{"encoder_arch": "convnext_v2", "model": "image-text matching model", "dataset": "photos with spoken descriptions (Open Images, Localized Narratives)", "train_examples": 101725, "image_size": 64, "crop_scale_min": 0.5, "horizontal_flip": true, "color_jitter": 0.1, "encoder_isotropic": true, "encoder_norm": "layernorm", "encoder_activation": "gelu", "encoder_mlp_ratio": 4, "encoder_inner_norm": true, "encoder_drop_path": 0.15, "encoder_patch_size": [8, 8], "encoder_conv_stem": false, "encoder_layers": 16, "encoder_width": 128, "encoder_kernel_size": 7, "fusion": "cross_attention", "tokenizer": "word", "vocab_size": 4585, "fusion_encoder_width": 128, "fusion_encoder_layers": 6, "fusion_encoder_norm": "layernorm_no_bias", "fusion_encoder_norm_position": "post", "fusion_encoder_activation": "silu", "fusion_encoder_mlp_ratio": 4, "fusion_encoder_head_dim": 16, "fusion_encoder_fused_qkv": false, "fusion_encoder_bias": "all", "fusion_encoder_qk_norm": false, "fusion_encoder_parallel_block": false, "fusion_encoder_inner_norm": false, "fusion_encoder_moe": "top_k", "fusion_encoder_num_experts": 64, "fusion_encoder_moe_every": 2, "fusion_encoder_expert_mlp_ratio": 0.25, "fusion_encoder_experts_per_token": 2, "fusion_encoder_shared_expert": true, "fusion_encoder_positions": "learned", "fusion_encoder_cross_attention_every": 1, "residual_init": "scaled_by_depth", "optimizer": "soap", "beta2": 0.99, "lr": 0.0029, "beta1": 0.95, "shampoo_beta": 0.95, "eps": 1e-08, "precondition_frequency": 32, "max_precond_dim": 1536, "one_sided": false, "adamw_lr_other_params": 0.001, "ema_decay": 0.99, "steps": 9900, "batch_size": 192, "epochs": 18.7, "lr_schedule": "step", "warmup_steps": 990, "weight_decay": 0.3, "adamw_weight_decay_other_params": 0}
Rows from block 3 of the fusion encoder of a small image-text matching model, named by matrix and row number. Rows with one number within an expert belong to one neuron, the router's apart. Each number is 128 + 32 x the weight over its row's rms, rounded and kept within 0 to 255. All counts start at 0. After the name is the row's rms in percent of the matrix's.
Before each expert's rows are labels from the 100 texts, of 14976, where the router gives the expert most weight on average: "fires on" is the input token at the peak. Only what is clearly more common there than usual is listed. The data: photos with spoken descriptions (Open Images, Localized Narratives).
# router: router (fusion_encoder.blocks.3.mlp.router.weight, 64x128, trained with AdamW), inputs 43-85
# up: expert up (fusion_encoder.blocks.3.mlp.up, 64x32x128), inputs 43-85
# down: expert down (fusion_encoder.blocks.3.mlp.down, 64x128x32, transposed), outputs 43-85

# expert 31
fires on: "sitting"
router.31 103 [149  91  66 181 116 105 112 155 181 107 136 100 121 174  91 183 111 102 119 112  77 153 110  57 158 139 174 110  92 146 142 167 116  89 122 121  94  94 155  99 164 167 134]
up.0 107 [ 90 104 100 170 159  86  91 149 162  65 149 134 182 124 199  80 124 140 134 138 162 102 191 145 128  78 178 129 110 139 101 152  95  88 168 123 107 114 149 145 126 111 109]
down.0 100 [ 92 145 155 142 145 109 122 163 120 175 147 156 120 167 129 121 144 138 179  94 114 102 130 129 109 125 128 165 144  81 134 109 105 160  92 114 155 180 129  74 146 168 144]

# expert 6
fires on: "girl"; "woman"
router.6 126 [175  93 115  80  90 176  99  81 108  94 173 152 110  83 146 144 151 138 133 147  90 114  87 175 112 127 127 168  73  84 148 114  66 114 147 150 174  77 122 106 145  96 186]
up.0 081 [135 117 123 108 142 137 125 180 129 110 150 157 113 131 177 175 159 128  62 115 150 113 134 169 121 148  64 125 127 133 160 107 147 108 126  71 111 172 147 106 113 154 119]
down.0 085 [148 128 146 132 134 162 100 158 113 112 106 176 143 145  94  95 170 136 195 176 128 160 133 133 185 117 133 152 139 117 141 109  92 135 170 175  81  88 125  94 134  84  94]

# expert 33
fires on: "can"; "i"; "there"
router.33 096 [179  61  52  80 196 108 132 144 110 121  76 147  70 142 114 135  66 143 137 121 118 146 109 138 129 113 110 127 115 111  54 100 171 114  60 123 139 137 123 121 136 121 131]
up.0 097 [144 145 167 105 112 106 128 162 159 153 170 185  91 131 209 119 139 117 120 122 100 119 150 120  87  69 105  91 162 204 137 153 153 132  51 138 112 122  76 192 130  97 134]
down.0 091 [125  81  93 151 106 122  67 129  80 161 136 134 126 104 127 193  92  35 157 149 106 131 135 198 121 109 123 145  64 120 127 163 165 108 108 116 135 113 129 100 162 167 139]

# expert 46
fires on: "image"; "man"; "woman"
router.46 090 [178 115  69 101 169 145 137 126 165 123  93 127  86 135 149 126  88 101 171 139 160 117 153  79  97 203  87 123  92 166 113  86 120 147 127 147 171 177 114 149 123 134 157]
up.0 097 [112 137 117 105  59 123  97 136 109 137 157 101 117 139 130 151  93 147 106  82 184 112 152 100 179 104 152 102 136 149 143  95  41 120 120 118 130 127 116 118 146 108 137]
down.0 093 [186 169  95  88 137  93 150 156 148 165 155 178 107 105 120 118 166 149 129 101 120 113  77 137 155 137 111 102 137 128  96 150 160 146 137 166 140  96 129 121 163  85 188]

# expert 57
fires on: "this"; "black"
router.57 096 [116 137  91 113  77 166 115  78 110 121 105 156 114  82 124 135 184  93 120 156 196  79 119 135 126 194 131 166 172 169 164 144  70 169 122 104 129 185 188 110 154  87 173]
up.0 108 [133 182 136  84 112 147 108  86 135 160 158 121 103 120 118  75 187 130  88 115 115 107 118 113 179 116 123 179 121 107 114 168 118 134 134 154  86 104 161 121 144 104 165]
down.0 120 [132 128 171 155 105 165  92  85 136  98 168 119  91 113 117 140 104 135 153 194 129 148 113 121 130 182 137 108 103 119 197 135  51 152 119 142 146 181  70 153 157 120 122]

# expert 55
fires on: "the"; "it"; "i"
router.55 090 [ 91 142  84 113 123 146  81 113  98 178  98 168 129 146  88 139 167 160  88  98 149 149  79 129 143  88 172 161 116 168 120  87 129 162 111 101 114 134 148 134 122 137  89]
up.7 112 [141 110  85 160 102 142  87 142 113  88 137  84 183  60  59 107 129 106 161 160 150 143 155 149 144 139 131 135 117 125 139 123  93  99  95  50 125 152  94 144 138 112 146]
down.7 124 [124 135 134 145 157 150 129 123 138 132 178 202 102 154 161 115 126 143 118 111 123  15 133 142 120 152 152 135 119  93 126 134 109  99 117  97 101 127 171 140 145  83 120]

# expert 10
fires on: "buildings"; "building"
router.10 113 [138 163  83  83  90 100 144 155  98 137  80 153 116  94 149  99  93 128 124  78 147 156 155 124 118 127 128 160 172 168  98 102 121  72 103 114 104 163 166 124 161 113 177]
up.3 107 [ 83  84 155 139 111 120 102 110  64 127 148 109 119 136 142 102 140 129 111 126 124 173 191 146  74 159 135 149  94 155 115 134 136  86  92 202 155 169  69  81 122 119  83]
down.3 106 [162 155 161 216 147  91 174 100 184 150 134 121  83 141 143 179 140 102  88 170 155 144 103 170 111  78  80  64 120 115 162 111 208 122 130 133 141  81  78 144 126  97 165]

# expert 20
fires on: "is"; "an"; "foreground"
router.20 098 [121 155 103 146 103  74 121 170  94 138 130 152 109  96 104 152 207 127  99  76  67 105  52 144 185 138 142 129 121 143  68 138 135 166 107 162 163 143 128 106 144 116  83]
up.3 087 [114 146 154 125  90 171 109 123 139 119  70  87  97 169  90  70 133 134  95  85  95  69  86 124 170 175 165 157 131  76 177 198 105 134 153 112 118  81 120 128 167  83  99]
down.3 088 [ 79  99 145 119 132 105 118 134  83  77  76 119 128 122 151 156 167 115 185 197 112  86 172 155 113  62 109  86  99  91 106 128 115  82 101 109 151 182 128 157 136 178  96]

# expert 63
fires on: "."; "the"
router.63 090 [116 148 145 148 104 122 174 170  94 127 145 185 128 102  87 125 131 181 145 168 141 172  99  97 155 136  95 220 119 185 115  84 118 142 107 118 154 110 107  99  62 115 172]
up.3 093 [121 170 123  78 150 115 148 124 115 167 151  95  59 153 121 159 172  91 113 108 142  98  84  90  94 171 149  75 160 156 122 156 110 118  98 146 111  96 169  96 154 106 119]
down.3 089 [151 112 138 232  85 141 116 146 142 134 117 166  44 126 119  75 155 115 116  97 140 128  68  95 107 119 108 124 116 203 122 138 143 122 151  98 128 102  78 115  95  87 100]

# expert 34
fires on: "inside"; "are"
router.34 103 [ 81  78  91  87 110 140 168 139 122 112 174 137 149 136 101 136 179 143 150 101 166 166 139 132 148 141 109 149  96 184 120 121  88 114 136 100 184 131 143 173 112 163  96]
up.0 085 [132  90 133 121 155  97 115 129 117 133 126 130 137 131 198 207 155 115 144 120 155  93 106 145  70 140 120 122 167 135 144 142 121 100 132 156 166 116 137 126 158 112 166]
down.0 094 [153 158 172 162 141 120  66 101 114 120 109  84 109 142  92 145 133 145 128 164 134 141  85 145 117 146 138 174  78 147  78 140 153 131  84 113 131 192 148 171 154 128 140]

# expert 28
fires on: "we"; "left"
router.28 095 [171 124  83  85 106  86 137 150 134 148  92 136 124 171  90 172 148 137 138 116 122 132 115 147 149 183  98 162 109 129  69 129 136 137  89 148  84 113 139 137  84 178 123]
up.7 089 [139 109 148  84 136 137 135 114 159 100 136 106  79 154 178 143 112 158  52 158 116 223 157 133  84  92 137 111 129 160 146 141 175 144  91 144 136 134  91 161 159 203 155]
down.7 096 [119 146 109 106 165 103 108 106 118 137 194 182 105 172 131  81 151 123 154 115 138  85 139  81 108 128  82 161 102 140 143  94  70 102 117  87 171 129 151 128 123 108 151]

# expert 17
fires on: "lights"; "singing"; "musical"; "guitar"
router.17 160 [110  97 107 137  83  69 140 116 159 108  99  91 119 126 159 191 155 134 188 163 167 126 139 131 108  88  96 102 147 181 115  73 172 143 132 142 127  55  91 170 171 122 131]
up.10 079 [136 176 169 141 152 143 105 105 129  74 152 127 142 163 159 174 131 164 144 119 130 138  97 132 146  58  57 103  74 194 157 123 132 125  73 146  88  69 122 119 131 142 133]
down.10 086 [103 125 107 140  91 113 119 176 160 177 166 125 103 111 137 108  84  71  93 115 130 167 124  92 119 139 137 107 164 124 107 177 146 141 202 125 110 111  90  98 125 151 106]

# expert 2
fires on: "is"; "at"; "we"
router.2 091 [193 169 153 120  92 156 110 161 114 180 127 128  74 148 150  70 121 166 119 145 133  88  99 128 121 192 143 188 151 160 134 122 157 132 133  62 134  80 145  97 114 175 108]
up.0 134 [134 126 114 117 142 165 122 111 174 142  80 167 124 109  90 109  93 113 153  98 104 151 104 156 160  79 128 158  67 102 137 100 108 147  97 113 161  73 163 113  98 128  93]
down.0 103 [ 63 135 158  74 154 132  99  65 113 125 102 154 106 124 119 102 130 122 149 108 129 168 139  94 114 106 146 181  77 116 181 164  95 100 166 143 212 127 136 138 114 168  69]

# expert 9
fires on: "<end>"; "top"
router.9 089 [118 139 104  81 117 119 107 162 157 146 134 195 128 145 112  94 100 146  88 148 125 103 128 148  92 127  97 140 122 120 172 140 187  95 119 165 180 156 121 121 155 154 142]
up.3 067 [143 175 177 162 133 171 151 138  84  82 125 111 124 113 145 123 158 165 125 144  83 146 144 147  61 161 109 122 106  96 145 123  92 106 103 122 156  36 125 168  91 138 141]
down.3 077 [153  99  94 148  79 159  96 133 187 175  82 159  75 154  98  84 109 142 128  84 146 112  82  63 154 131 170 159 134 140 129  55 112 105 100 156 164 135 114  78 134  81  71]

# expert 50
fires on: "a"; ","; "is"; "."
router.50 098 [193  69 154 115 194  96 144 135 144 177 140 131  71 148 122 107 132 176  84 117  95 177 136 147 141  91  98 133 122 145 145  86 143 110  62 132 118 103 174  70 137 116 145]
up.7 107 [ 70 141 159 113 138  97 154 135 139 113 117 129 148 111 119 128 117  86  91  33 128 128 120  99 105 120 137  95 114 172 103 153 146 150 125 155  88  95 116 141  98 115 127]
down.7 106 [176  80 103 119  53 133 126 144 119  62 156 118 147  61 140 115  93 178 159 107 149 124  82 136 129 132 141 132 155  95  87 190 120 141 111 153 114 168 116 103 117 111  84]

# expert 60
fires on: "trees"; "tree"
router.60 097 [110  79 144 120 167 168 158 137 124  93  84 112  77 117 170 129  94 199  93  82 137 165 143 160 165 101 143 113 136 130  91 132 146 157 148  80 126 134 208 140 154 178 139]
up.3 103 [ 79  82 144 177 168 130 105 167 130  93 143 134 118 120  92 144 106 111  91 173 159 145 135  86  68 123 171 136 102 176  97 100 155 153 102  71 104 160 157 145 147 124 172]
down.3 096 [ 95 160 117 134 163  75  48  86 123 151 145 112 200 134  70 190 153 176  88 192 136 144 165 132 114 128  68  96 137 158 121 149  90  96 136  52 157 114 128 129 143 123 100]