python train.py --image_size=64 --color_jitter=0.1 --encoder_isotropic=true --encoder_patch_size=[8, 8] --tokenizer="word" --fusion_encoder_width=128 --fusion_encoder_fused_qkv=false --fusion_encoder_moe="top_k" --fusion_encoder_experts_per_token=2 --fusion_encoder_cross_attention_every=1 --beta1=0.95 --eps=1e-08
Rows from block 3 of the fusion encoder of a small image-text matching model, named by matrix and row number. Rows with one number within an expert belong to one neuron, the router's apart. Each number is 500 + 40 x the weight over its row's rms, rounded and kept within 0 to 999. All counts start at 0. Numbers have three digits each. After the name is the row's rms in percent of the matrix's.
After each expert's rows are labels from the 100 texts, of 14976, where the router gives the expert most weight on average: "fires on" is the input token at the peak. Only what is clearly more common there than usual is listed. The data: photos with spoken descriptions (Open Images, Localized Narratives). In brackets: how many of the 100.
# router: router (fusion_encoder.blocks.3.mlp.router.weight, 64x128, trained with AdamW), inputs 86-127
# up: expert up (fusion_encoder.blocks.3.mlp.up, 64x32x128), inputs 86-127
# down: expert down (fusion_encoder.blocks.3.mlp.down, 64x128x32, transposed), outputs 86-127

# expert 61
router.61 163:506543440468416495530479520475549516573526514545552498473441579507490532472503446548448508572514453499448514500443498511483492
up.0 105:471471471478453491537496396460530508571515514545434618481528605508471547462499490458485518546505491571499466501514475529507556
down.0 110:531545504480498511469464531560521420469535502504528539534478424574569537538474429479551513438466505450462483530488476478450448
up.1 107:496535519493514485504486496433492500524484522495481411553432465559512533519489451404458499501490507466528497514459454493532528
down.1 101:491456462521514530521445518462591517496464488441444485432520522520579537514479499567553530527490449571515477498549501475465466
fires on: "white" (21)

# expert 13
router.13 088:477483497494521524557463474432475519521549513560561463538460511512423466503550511540564475555503475505429478577420442547536415
up.8 074:519593517452494451525439546498489525549472574446529428516517546388508485534536530586510500475469505582477498505575530400512568
down.8 071:459480594505557487537453485529544558513519431502429507419470534544456542452441535460480519476459552496571552521533525533460430
up.9 081:491527532515526480533600526538522458436463470518438597490555465542481543510535535482483509467510463455583546470472532557452479
down.9 084:408509469477540533553464488452498558543506527517558566441535518496527509466390513490511524449507525463488541481537496467484506
fires on: "picture" (8); "and" (8)

# expert 40
router.40 094:567498462525527451558553458502421518563531449484440475499508526514467504415517501519466496477514449479499580454417438507557539
up.0 076:491455526465541569537506501533574437571457493509554482495510506473539424449505417489543511542526585464516553509482454496464470
down.0 085:481555480538517414540507537470466484530504429521436486462549529535497463529495565376521541481442462448592507522452416408529454
up.1 123:515470481519515436511552534543482521450509476505480487481490482509456517546483439526504460482505497506534475535470501477524528
down.1 114:526488470484508493581526518502476495569449497520527454530532492535495584475443446475460458505445529482489602503575437501469519
fires on: "wearing" (13); "this" (12); "bottom" (9)

# expert 24
router.24 095:507501538521459506466504542495468465545547481481475494540513515428483459541468527487498509480467491558545499526443435558545554
up.0 086:511475553518521531555529539519506417520431468509565515462515511541470479466594423531422493542481440534463587526586464485490513
down.0 087:530516550444482470587537502422497476498537465564401544481549452496488513552463489493508498506574504470542534427487479514477464
up.1 109:457509403511520562501473527561490502482552498535512502469474459462533387531514397491498518545517468513520456461543463486470472
down.1 118:515516500514572524500510487492570528487509491498473489546545496470441571512464451447498487477500516500511468543514512485527523
fires on: "is" (20); "standing" (10)

# expert 19
router.19 089:515490528527437540517506527470539492527493525507428572568537479545518431497462411525552533463452558486524529504433509576529535
up.0 087:499479422530443490504550486470522412541497505431462507463451516513488550489523529510463458527530505554529518496526527545530492
down.0 095:493536585490490459485458531496441396483564463518454493543506508502502516511515477460464484513515455537481493449464509539439446
up.1 082:445552567530532479467514442510491521490493495464524481520457475535442508430573427469475471493481491549511476530548477503493517
down.1 080:476502538562469436488469479442497446463628521490550485509462525541503518534435490526493570460584507492543507441557491459537446
fires on: "a" (16); "bottom" (16); "image" (15); "we" (7)

# expert 3
router.3 094:472552533496599573536500480439465529549533433424488536555477541492538408463465464455521534500477509486517471482507458574518500
up.0 075:546480536458530495499555470436523486484516496487420494514509469580521552557571550578476491550494492468541492516471564520431466
down.0 072:496476540537536567538530477568457476481465508530449478444503461518456441510473422534523454411509526464530541434387467458518515
up.1 072:459534498450498457462495461558515534448484506489552531534514539523551484515463561527473422511559532561509480575516522472533421
down.1 077:488468438500469565454503514578405475515552505460486531533460501493530499486484593495577438489583545479491488494564486467554548
fires on: "glasses" (19); "sitting" (15); "few" (10); "shirt" (9)

# expert 26
router.26 088:499535426494455508577454534512509507484458539434443536561483529508535434480493484455498527435468437433484541471530463507506452
up.0 088:444534511520450535492507555485515485477601450472537476558500491516483473527520443497555470541530460467550435483490474512532486
down.0 094:506471490497448541485420571447487556460502425481561452467520524503531555514495459507523536493521578529500471516460471486481534
up.1 125:452519492501475472390559498460510440478531490554593475585519546436483584506477424505501538448486526541511452478548509510520503
down.1 114:496509542485484551535493536507494482500489450501449448539594471471426507504463476482541475478500477457497506557425421481544566
fires on: "and" (16); "other" (14); "placed" (8)

# expert 16
router.16 093:444519553550467569533567571548417549446502496444452476430514437534458474491513427486512499508513508512495422454432457487489542
up.0 113:511503417541496545469518476520390507523513515540409541503507494464472530488480481571530478515475503488454530490529467473510488
down.0 122:463518435570506450515497472480503569510476474538434505515485536474496418483511567533509550406411537470495492480494556587505465
up.1 088:429566435501517569480484489429471560507461488452439589532538521472422569521500466508529444487500521496515532515499558517506464
down.1 092:411545472539528442527573431453498492505556528503416457485476508490491390522525430565471535470423416451428458501531493476538488
fires on: "and" (26); "in" (22); "i" (8); "front" (7)