From a checkpoint of a small image-text matching model: batches of 192.
Rows from block 3 of the fusion encoder of a small image-text matching model, named by matrix and row number. Rows with one number within an expert belong to one neuron, the router's apart. Each number is 128 + 24 x the weight over its row's rms, rounded and kept within 0 to 255. All counts start at 0. Numbers have three digits each.
Before each expert's rows are labels from the 100 texts, of 14976, where the router gives the expert most weight on average: "tokens" is the input token at the peak. Only what is clearly more common there than usual is listed. The data: photos with spoken descriptions (Open Images, Localized Narratives).
# router: router (fusion_encoder.blocks.3.mlp.router.weight, 64x128, trained with AdamW), inputs 43-85
# up: expert up (fusion_encoder.blocks.3.mlp.up, 64x32x128), inputs 43-85
# down: expert down (fusion_encoder.blocks.3.mlp.down, 64x128x32, transposed), outputs 43-85

# expert 1
tokens: "blue"; "color"
router.1:147091083125114151114166097161115104136107076081150093141128109140122122152149093151104109153096157123101102091133123151111174125
up.0:172173114157163140098113138106069142121146104123153111132163117097152135171124103124058115139141092126182116145101143139110091101
down.0:108115121094095133133148137182132112108153120088108128122134131128090116135119150141121097128135082135104116116131187143135091153
up.1:101096125199107141120125111170098111128136129124152137142166121141117140178148168162151130130113117093136112080146086116096107115
down.1:129157126030100128149146133124163087146082144139108139127130136163120116120120115148148189152138114160131099130122133132137163139
up.2:103151145114134132132098147120120076098122124148124154132108117090160161130167115144147142117135112148126141128122150121152168109
down.2:132113136073152111123156130138132176172129141107148126124098123121146124146090088142138152112076127146121108126076106149136156193

# expert 13
tokens: "picture"; "and"
router.13:110123117164145119162105157154127121140146126125160111103110156101118099131117129143139108086137157132150137135138143109142110105
up.0:171126145095125152136125113104114118105107104138094083137098155142136118125125128128044152141130104106104069133087145126145128142
down.0:158131127137138139148138136085111199123138149146153143128131131097177092090170104082144156106166086096135094113143172157114108132
up.1:081162109154150121120089118199125112101133113135111102125106118163146131111112123112126127114132148165116102160129088157139107129
down.1:141163125093097108111119134088085135117094112112096097129168164134102116148089176155140107149112133087124109097152155141135142128
up.2:139140106153135146107137156102132181138092110151117128094126140122125110122140140126123083104104134141109153162111128111153102137
down.2:143138169093154129166140125089142106145126147126143139118140122145151098123108140121154122128148111124183108161104150133122145140

# expert 52
tokens: "."; "some"
router.52:125097074125101083171124151157144170109147131124110106116103094154079086135093106109096120104096099134128135123128171111084132155
up.0:145099116124111136167154094104123134126135097130118100136096099140097120078080120168123108087113101127142137089124093092096154152
down.0:142129155121132109114164123104125121163139111115128103115109129106130149115078150109146083096125106125155141118104113136127099096
up.1:135091121183149148119143121127126129122102128142121136143153126131180157127140127105078149099115138138106138105136147118132096143
down.1:135111096144146115115122105107105113112162124144137149130105167109112117130167149152068151085134128124155159124119149136130123124
up.2:095173136147155131124178127102125093115090158148140100168127142110145144114133124137118124145110125128115080163106145144159127132
down.2:093131122106152147137101168139096171126122092128142131104118158172148104144098135129118155155133131152114128141179163104119131117

# expert 41
tokens: "on"; "a"; "is"; "object"
router.41:108110095150147132177130151174126124125156097153169110139116145105132158131121161143140136087098111159124123156107115148086148169
up.0:140096074138151118131119147107135163085127147103168121126090115126091091113137130131125175111119121128102127158123149129098195120
down.0:104140143137130116121175097063102108137105133105160120143131121148107124135105164148146156112143112145162134152135169161117118126
up.1:087113144111149131121117128182102130102145125092167112119117173169103127160154119121119088142095153109167107104115140127147113120
down.1:111113156134131105154126117140136140160135096177121104126132120161135173117129142133166115152120117128102150153122175114154140124
up.2:097071144089127125142153091144163082171129096140134144113097151147126118124125130134116152125161137077139126099122137165111180160
down.2:121127133121171122102115124143133152045082090088145166115107107112122134143139133157124097126076154125104130161124186101101114149

# expert 35
tokens: "picture"; ","; "who"
router.35:117087110121124089175109138150157132114135094136105133108115085170103114150164140151138144139121145124098094151115118087088161150
up.0:148163103096128085122126129127107145120130103121147112128175154126111132137117134099182127100104153123119107111149087159123114156
down.0:107142153095122134137153120118130110148084144133159129138111154108152147158126101136172116085074107149115115094125126065117145095
up.1:159094157169109090181109085149133082104138108145121117122051112175098078124105160144156163114092105123142100124117084144141123146
down.1:091121142135114170100124142122114151116125131097135162115082136148118133103133145147172135137160116127145164148125130141128142092
up.2:144152105135127140149119125149135129114128154119142149131098130065111124161107130114157098144108129115118115104117102100135130099
down.2:124122150099136103135134152124150111156114157168116124161121122160111160144115086099134054134126121131099132163135161141108147088

# expert 9
tokens: "<end>"; "top"
router.9:120137110093120122112153150142133178128140116102107142098143126109128143101127105137124122161137172103122155167149123123148148139
up.0:124114116088137166113142123133118122150086131140190094171165110163122132090086143130164125135166119144119120090164094135126155187
down.0:156138130141124091134115121136103134127084092089125123145131152128109158134140103144109179101093127110112122180142163087135088157
up.1:123137130132126169141110152189133156142159146084139105119157124150149145077163118099131125160084113106126123094112183143136142130
down.1:107138093118137123096124108071106127151110119148134146129143123095145129131129138160127111147152121124176113138171117109116096157
up.2:139124166134119124144168114141119175125086136124140121149093107139094161111082090098128176139099125128151130123121112133114164166
down.2:155104117167117101145110147127145129097142106147151093125157153109121085133148145162088114161125119135179100138104145125152072091

# expert 10
tokens: "buildings"; "building"
router.10:135155094094099107140148105135092147119102144107102128125091142149148125121127128152161158105108123086109117110154157125153116165
up.0:128147141136165114104132151124084098113127140146087120130126147142149125168096125102090125169151139100145142133063104154137122130
down.0:103103112059103122122123114141135102105132149121162151160125117106125095105158127136127137189142087104136103126105101166131165131
up.1:135143122129122129147092128109132067150150129124076114160155138128133154156115115158120085125129150122147121135142125084142154128
down.1:160165120151147140148159131131105152117136089088167129119162127151132128144147102144166123134168093123122090132177169142111072122
up.2:129131125111125125123150136139100123126113139103112096159127143095161098145143127095147114142096139122156127146093111099172103143
down.2:137143162124088086129112144161095162143121141168149124114083129140141097121145097116089118125167117090138154165135109110139115162

# expert 53
tokens: "sky"; "in"; "this"
router.53:116100140155190143158147113135136154089144130115157095152098094147071144125125137101139119108159115155126160126138166136127079148
up.0:118130094128069153152167135100100125130138101149112139087122122125130125125119103097145127149133134134153120095088115115121165163
down.0:129096117131071120162127162107143081165156140149110149110112108136159120160117116136121135122122085126079182143142100089149145157
up.1:134126144160158133137127101112133068147117080150127137107148118124132152133126117115145181089097083116088167123136108096121181083
down.1:121143092114140114109122152181138158116180143129097149143133111125154121119129132092138109114126074134132096132099100186087106156
up.2:159126130111137157137135168091156127149116133128125132136126086057129150119101125147086135134114169132125093185080137118107143135
down.2:144116144137129128128151086176122133120104191103119083133114112133155104098111079132146158109134116155147145122128113173141140134

# expert 15
tokens: "the"; "person"; "wearing"
router.15:110087076165149130122115123111104158089117125128095098087104148138107118170142090166137126135133157108146091116131118111140088137
up.0:177121122124119175151141095108131131143151073136116124141101110107132100126089117118134127147099193131111142107123108121110105147
down.0:118099137123131096110187098093149125126122158131146115120115120160109144093125166118133150169169122106120083153130117163155132107
up.1:130128097122129113114093111115148105155149106101106144112141089154175142142174137090112136107167100149117130103128096085132107143
down.1:139114150118139107096134137118163123128109132098137095149096113142100130125152119094156090161141124122134119119074132139131076133
up.2:110123130154130097145135137063139103123121130159132149121140123115130124180100122143133155152120108134142116125113126171127120094
down.2:169072131095113139141133109138085150145151087079116114105155124095138164130152171124151147139107165127122126121157153111154127129

# expert 17
tokens: "lights"; "singing"; "musical"; "guitar"
router.17:115105112135094084137119152113106100121127151176148133173154158127136130113098104109142168118087161139131138128073100159160124130
up.0:160085125125153136149115128107126096117100145150177092156089150126128125074142144140146127104122166146155115147124110146156148117
down.0:105130137112134137127118147160130141114114108165108128141182125156111127120152099134075068124121135118124105141126142076136079112
up.1:155086120096121123102131121190137169122133161113154140108137090079110139097124130138120114153138114117103082130120123120144135159
down.1:109162090141124127149125119066111137155125111089112112151098124138155121138145106123149123112152118145166131150128099109126120115
up.2:150140120172157171139110142101100142141150125114131107134164120114105133159137138150117154126087095123137101154187165149149142093
down.2:079158152075104117118137144162106121085140142114140166092158118155206147138126121107177148131134116140148099116147100144097097143

# expert 19
tokens: "a"; "bottom"; "image"; "we"
router.19:141128086100096123106159128137131156089153146153126117136143134111152123184109106141107175103112141142121123145134129101136126148
up.0:126141123134138092147155163151114125181109141109117119083135100124120134100146108089103121139077141076095107120092106126139116172
down.0:092112162109115152081141129100086140149186142127124104138108157161132123085138118168099134147113152109138102172104158156138156134
up.1:132155167155125083141074159104087091124139163145142147087110110134175131084107129127136109101102105145136118095150160163164105135
down.1:121131152118144147125137109143141167113147100115119111170124108133112115141126125133147130122178171134127115143102121115111147089
up.2:112095098107116126062114130159117149109118136153142145128108117121146157086151107142119161139144163165187152139124104132110093153
down.2:129132134172062173168150152094128156147158139140124111102126135120137160140102102121118052161109110120142132135144083112103141085

# expert 0
tokens: "wall"; "."; "and"; "see"
router.0:150146105129109133082139105123115151092100134166147142067106109124135084111139111159137170079110138149068117111138109123145117127
up.0:100125134125151137065101155155169137116181144115155136090137112130125113081100144133159153119185158120130175097104122121116128154
down.0:142122136064115149127143126132092063111132110116110121126124172102143129167115102112154127134132102142130079138117096107128135135
up.1:138129163116137107121124118121130110144136104134121111146129112112114118091161107108120137133129157149102164106134147087089132128
down.1:132114183142071124140135145109124118157115169166115130129149161151143156092085119128115113132191144081127114135100116148165137158
up.2:102099133114161094121140120088110127146110061097136118109144140145131105113112125101117095120185136139110105119183129132111158141
down.2:129093119146151098120125114160159119084147130165133121148139151143133139153116155129164145107134131129117127102092144146151110118

# expert 20
tokens: "is"; "an"; "foreground"
router.20:123148109141109087123160102135129146114104110146187127107089083111071140171136139129123139083136133157113153154139128112140119094
up.0:171114128101115136133127130155132166103148108170107112125120120136147110138185144133175135124140124127102091144122107130104142133
down.0:146133103152099133154127133124062088066115143076160144153120184176103119125091163162119143180139196125127134172125129147164147134
up.1:147110131117119133157112136094076119140129135089126113146125126164123119141176088116113162123119112128142152112153093097133141133
down.1:147125142114122107084119123164185100146170100146135133119121111126105127101140134112148159123099082157147159131122115122101183155
up.2:114117112116128137080126117156148127128107123097147130159101143120145139144163141176123089140162110139131153116073153135132162102
down.2:142135123109178132086147095126122136145085114156110128177145095094141156082133126128103137122112116152167117141167134103114106147

# expert 63
tokens: "."; "the"
router.63:119143141143110124162159103127141170128108098125130168141158137161106105148134103197121171119095121139112120148114112106079119161
up.0:137148079132130121156105132164098087156111073129160102122128139149071165124120113136061139137122078159131127141149162119140153140
down.0:149102087090131157143158124121084139135156160125097129132150148144111120126144135091126133106118121118128100083117148140127082157
up.1:111157173163099131139127099161177120082101144160130135142125110092122179122160123132149113098134127158118114134146115089131124142
down.1:134136120178136186128090136092146146146128111122120117095135125135150113118149113109112122141115105160150084125124139119128093093
up.2:126145119096105102125115148115146081106131134120153139138068116103116140097114117109123123136138153108086173110082115136147139109
down.2:157131130129125071110112137149107118128124103110128163151135088150164143168109130146110133105163130125153120161156090099142157113

# expert 60
tokens: "trees"; "tree"
router.60:115091140122157158151135125102095116090120159129102181102094135156139152156108140117134129100131142150143092126132188137147165136
up.0:141103117196131136107124103157126157159113128101146172126117119098120097153120123153112129132132076105131120175096133134132092141
down.0:145138123103105081159141111155123127148103100123112119127100130114145125135098124123181145148104148142103121113160112098121143104
up.1:173127164135146094107146080126071129130139114090118122136182126092127118132131131150121111108127161166142160130134098094132129141
down.1:107137146137107115173165131162122116137168110118112152109108091159160133131089112108087113162128123116100121109129126133107135130
up.2:120144116141110141139120123111169107127140163084159158120142162159168151139132116129124136115128109131132113142112093152130170137
down.2:091135120139124114104153155162132119135125053131129142119146127115165133130111151156157123149141136153111111121145127153103132105

# expert 51
tokens: "center"; "we"
router.51:134131143097165106106130151159121102123073137131146127093112102103099120160130121135132153146096165153101099096096149086122135156
up.0:089123087125138061161140111126117105127106135124128159122165123140192122118085146150084167119184140129105128152121122141103069135
down.0:125104163104102138117147149132178108120114058169159131130114128157103080094128129128139110147072099093146108120112097137148084124
up.1:133082100108109136125062169131097157156162125108102132132176095091107160146161164114125156142152127162137157151131173106105068124
down.1:187121125079151131113128120141134145110105147104133127140133123102132139126104096114106121106102103106086080122110146106093166105
up.2:143123162114105120146110133136128128153118100108098090156113113107133113140125139108111122127152113119131121131121135118115120170
down.2:143111075114116136100126133111169152142136179116152140119162123105109132109153145111102135134107117108089136123150124111149145131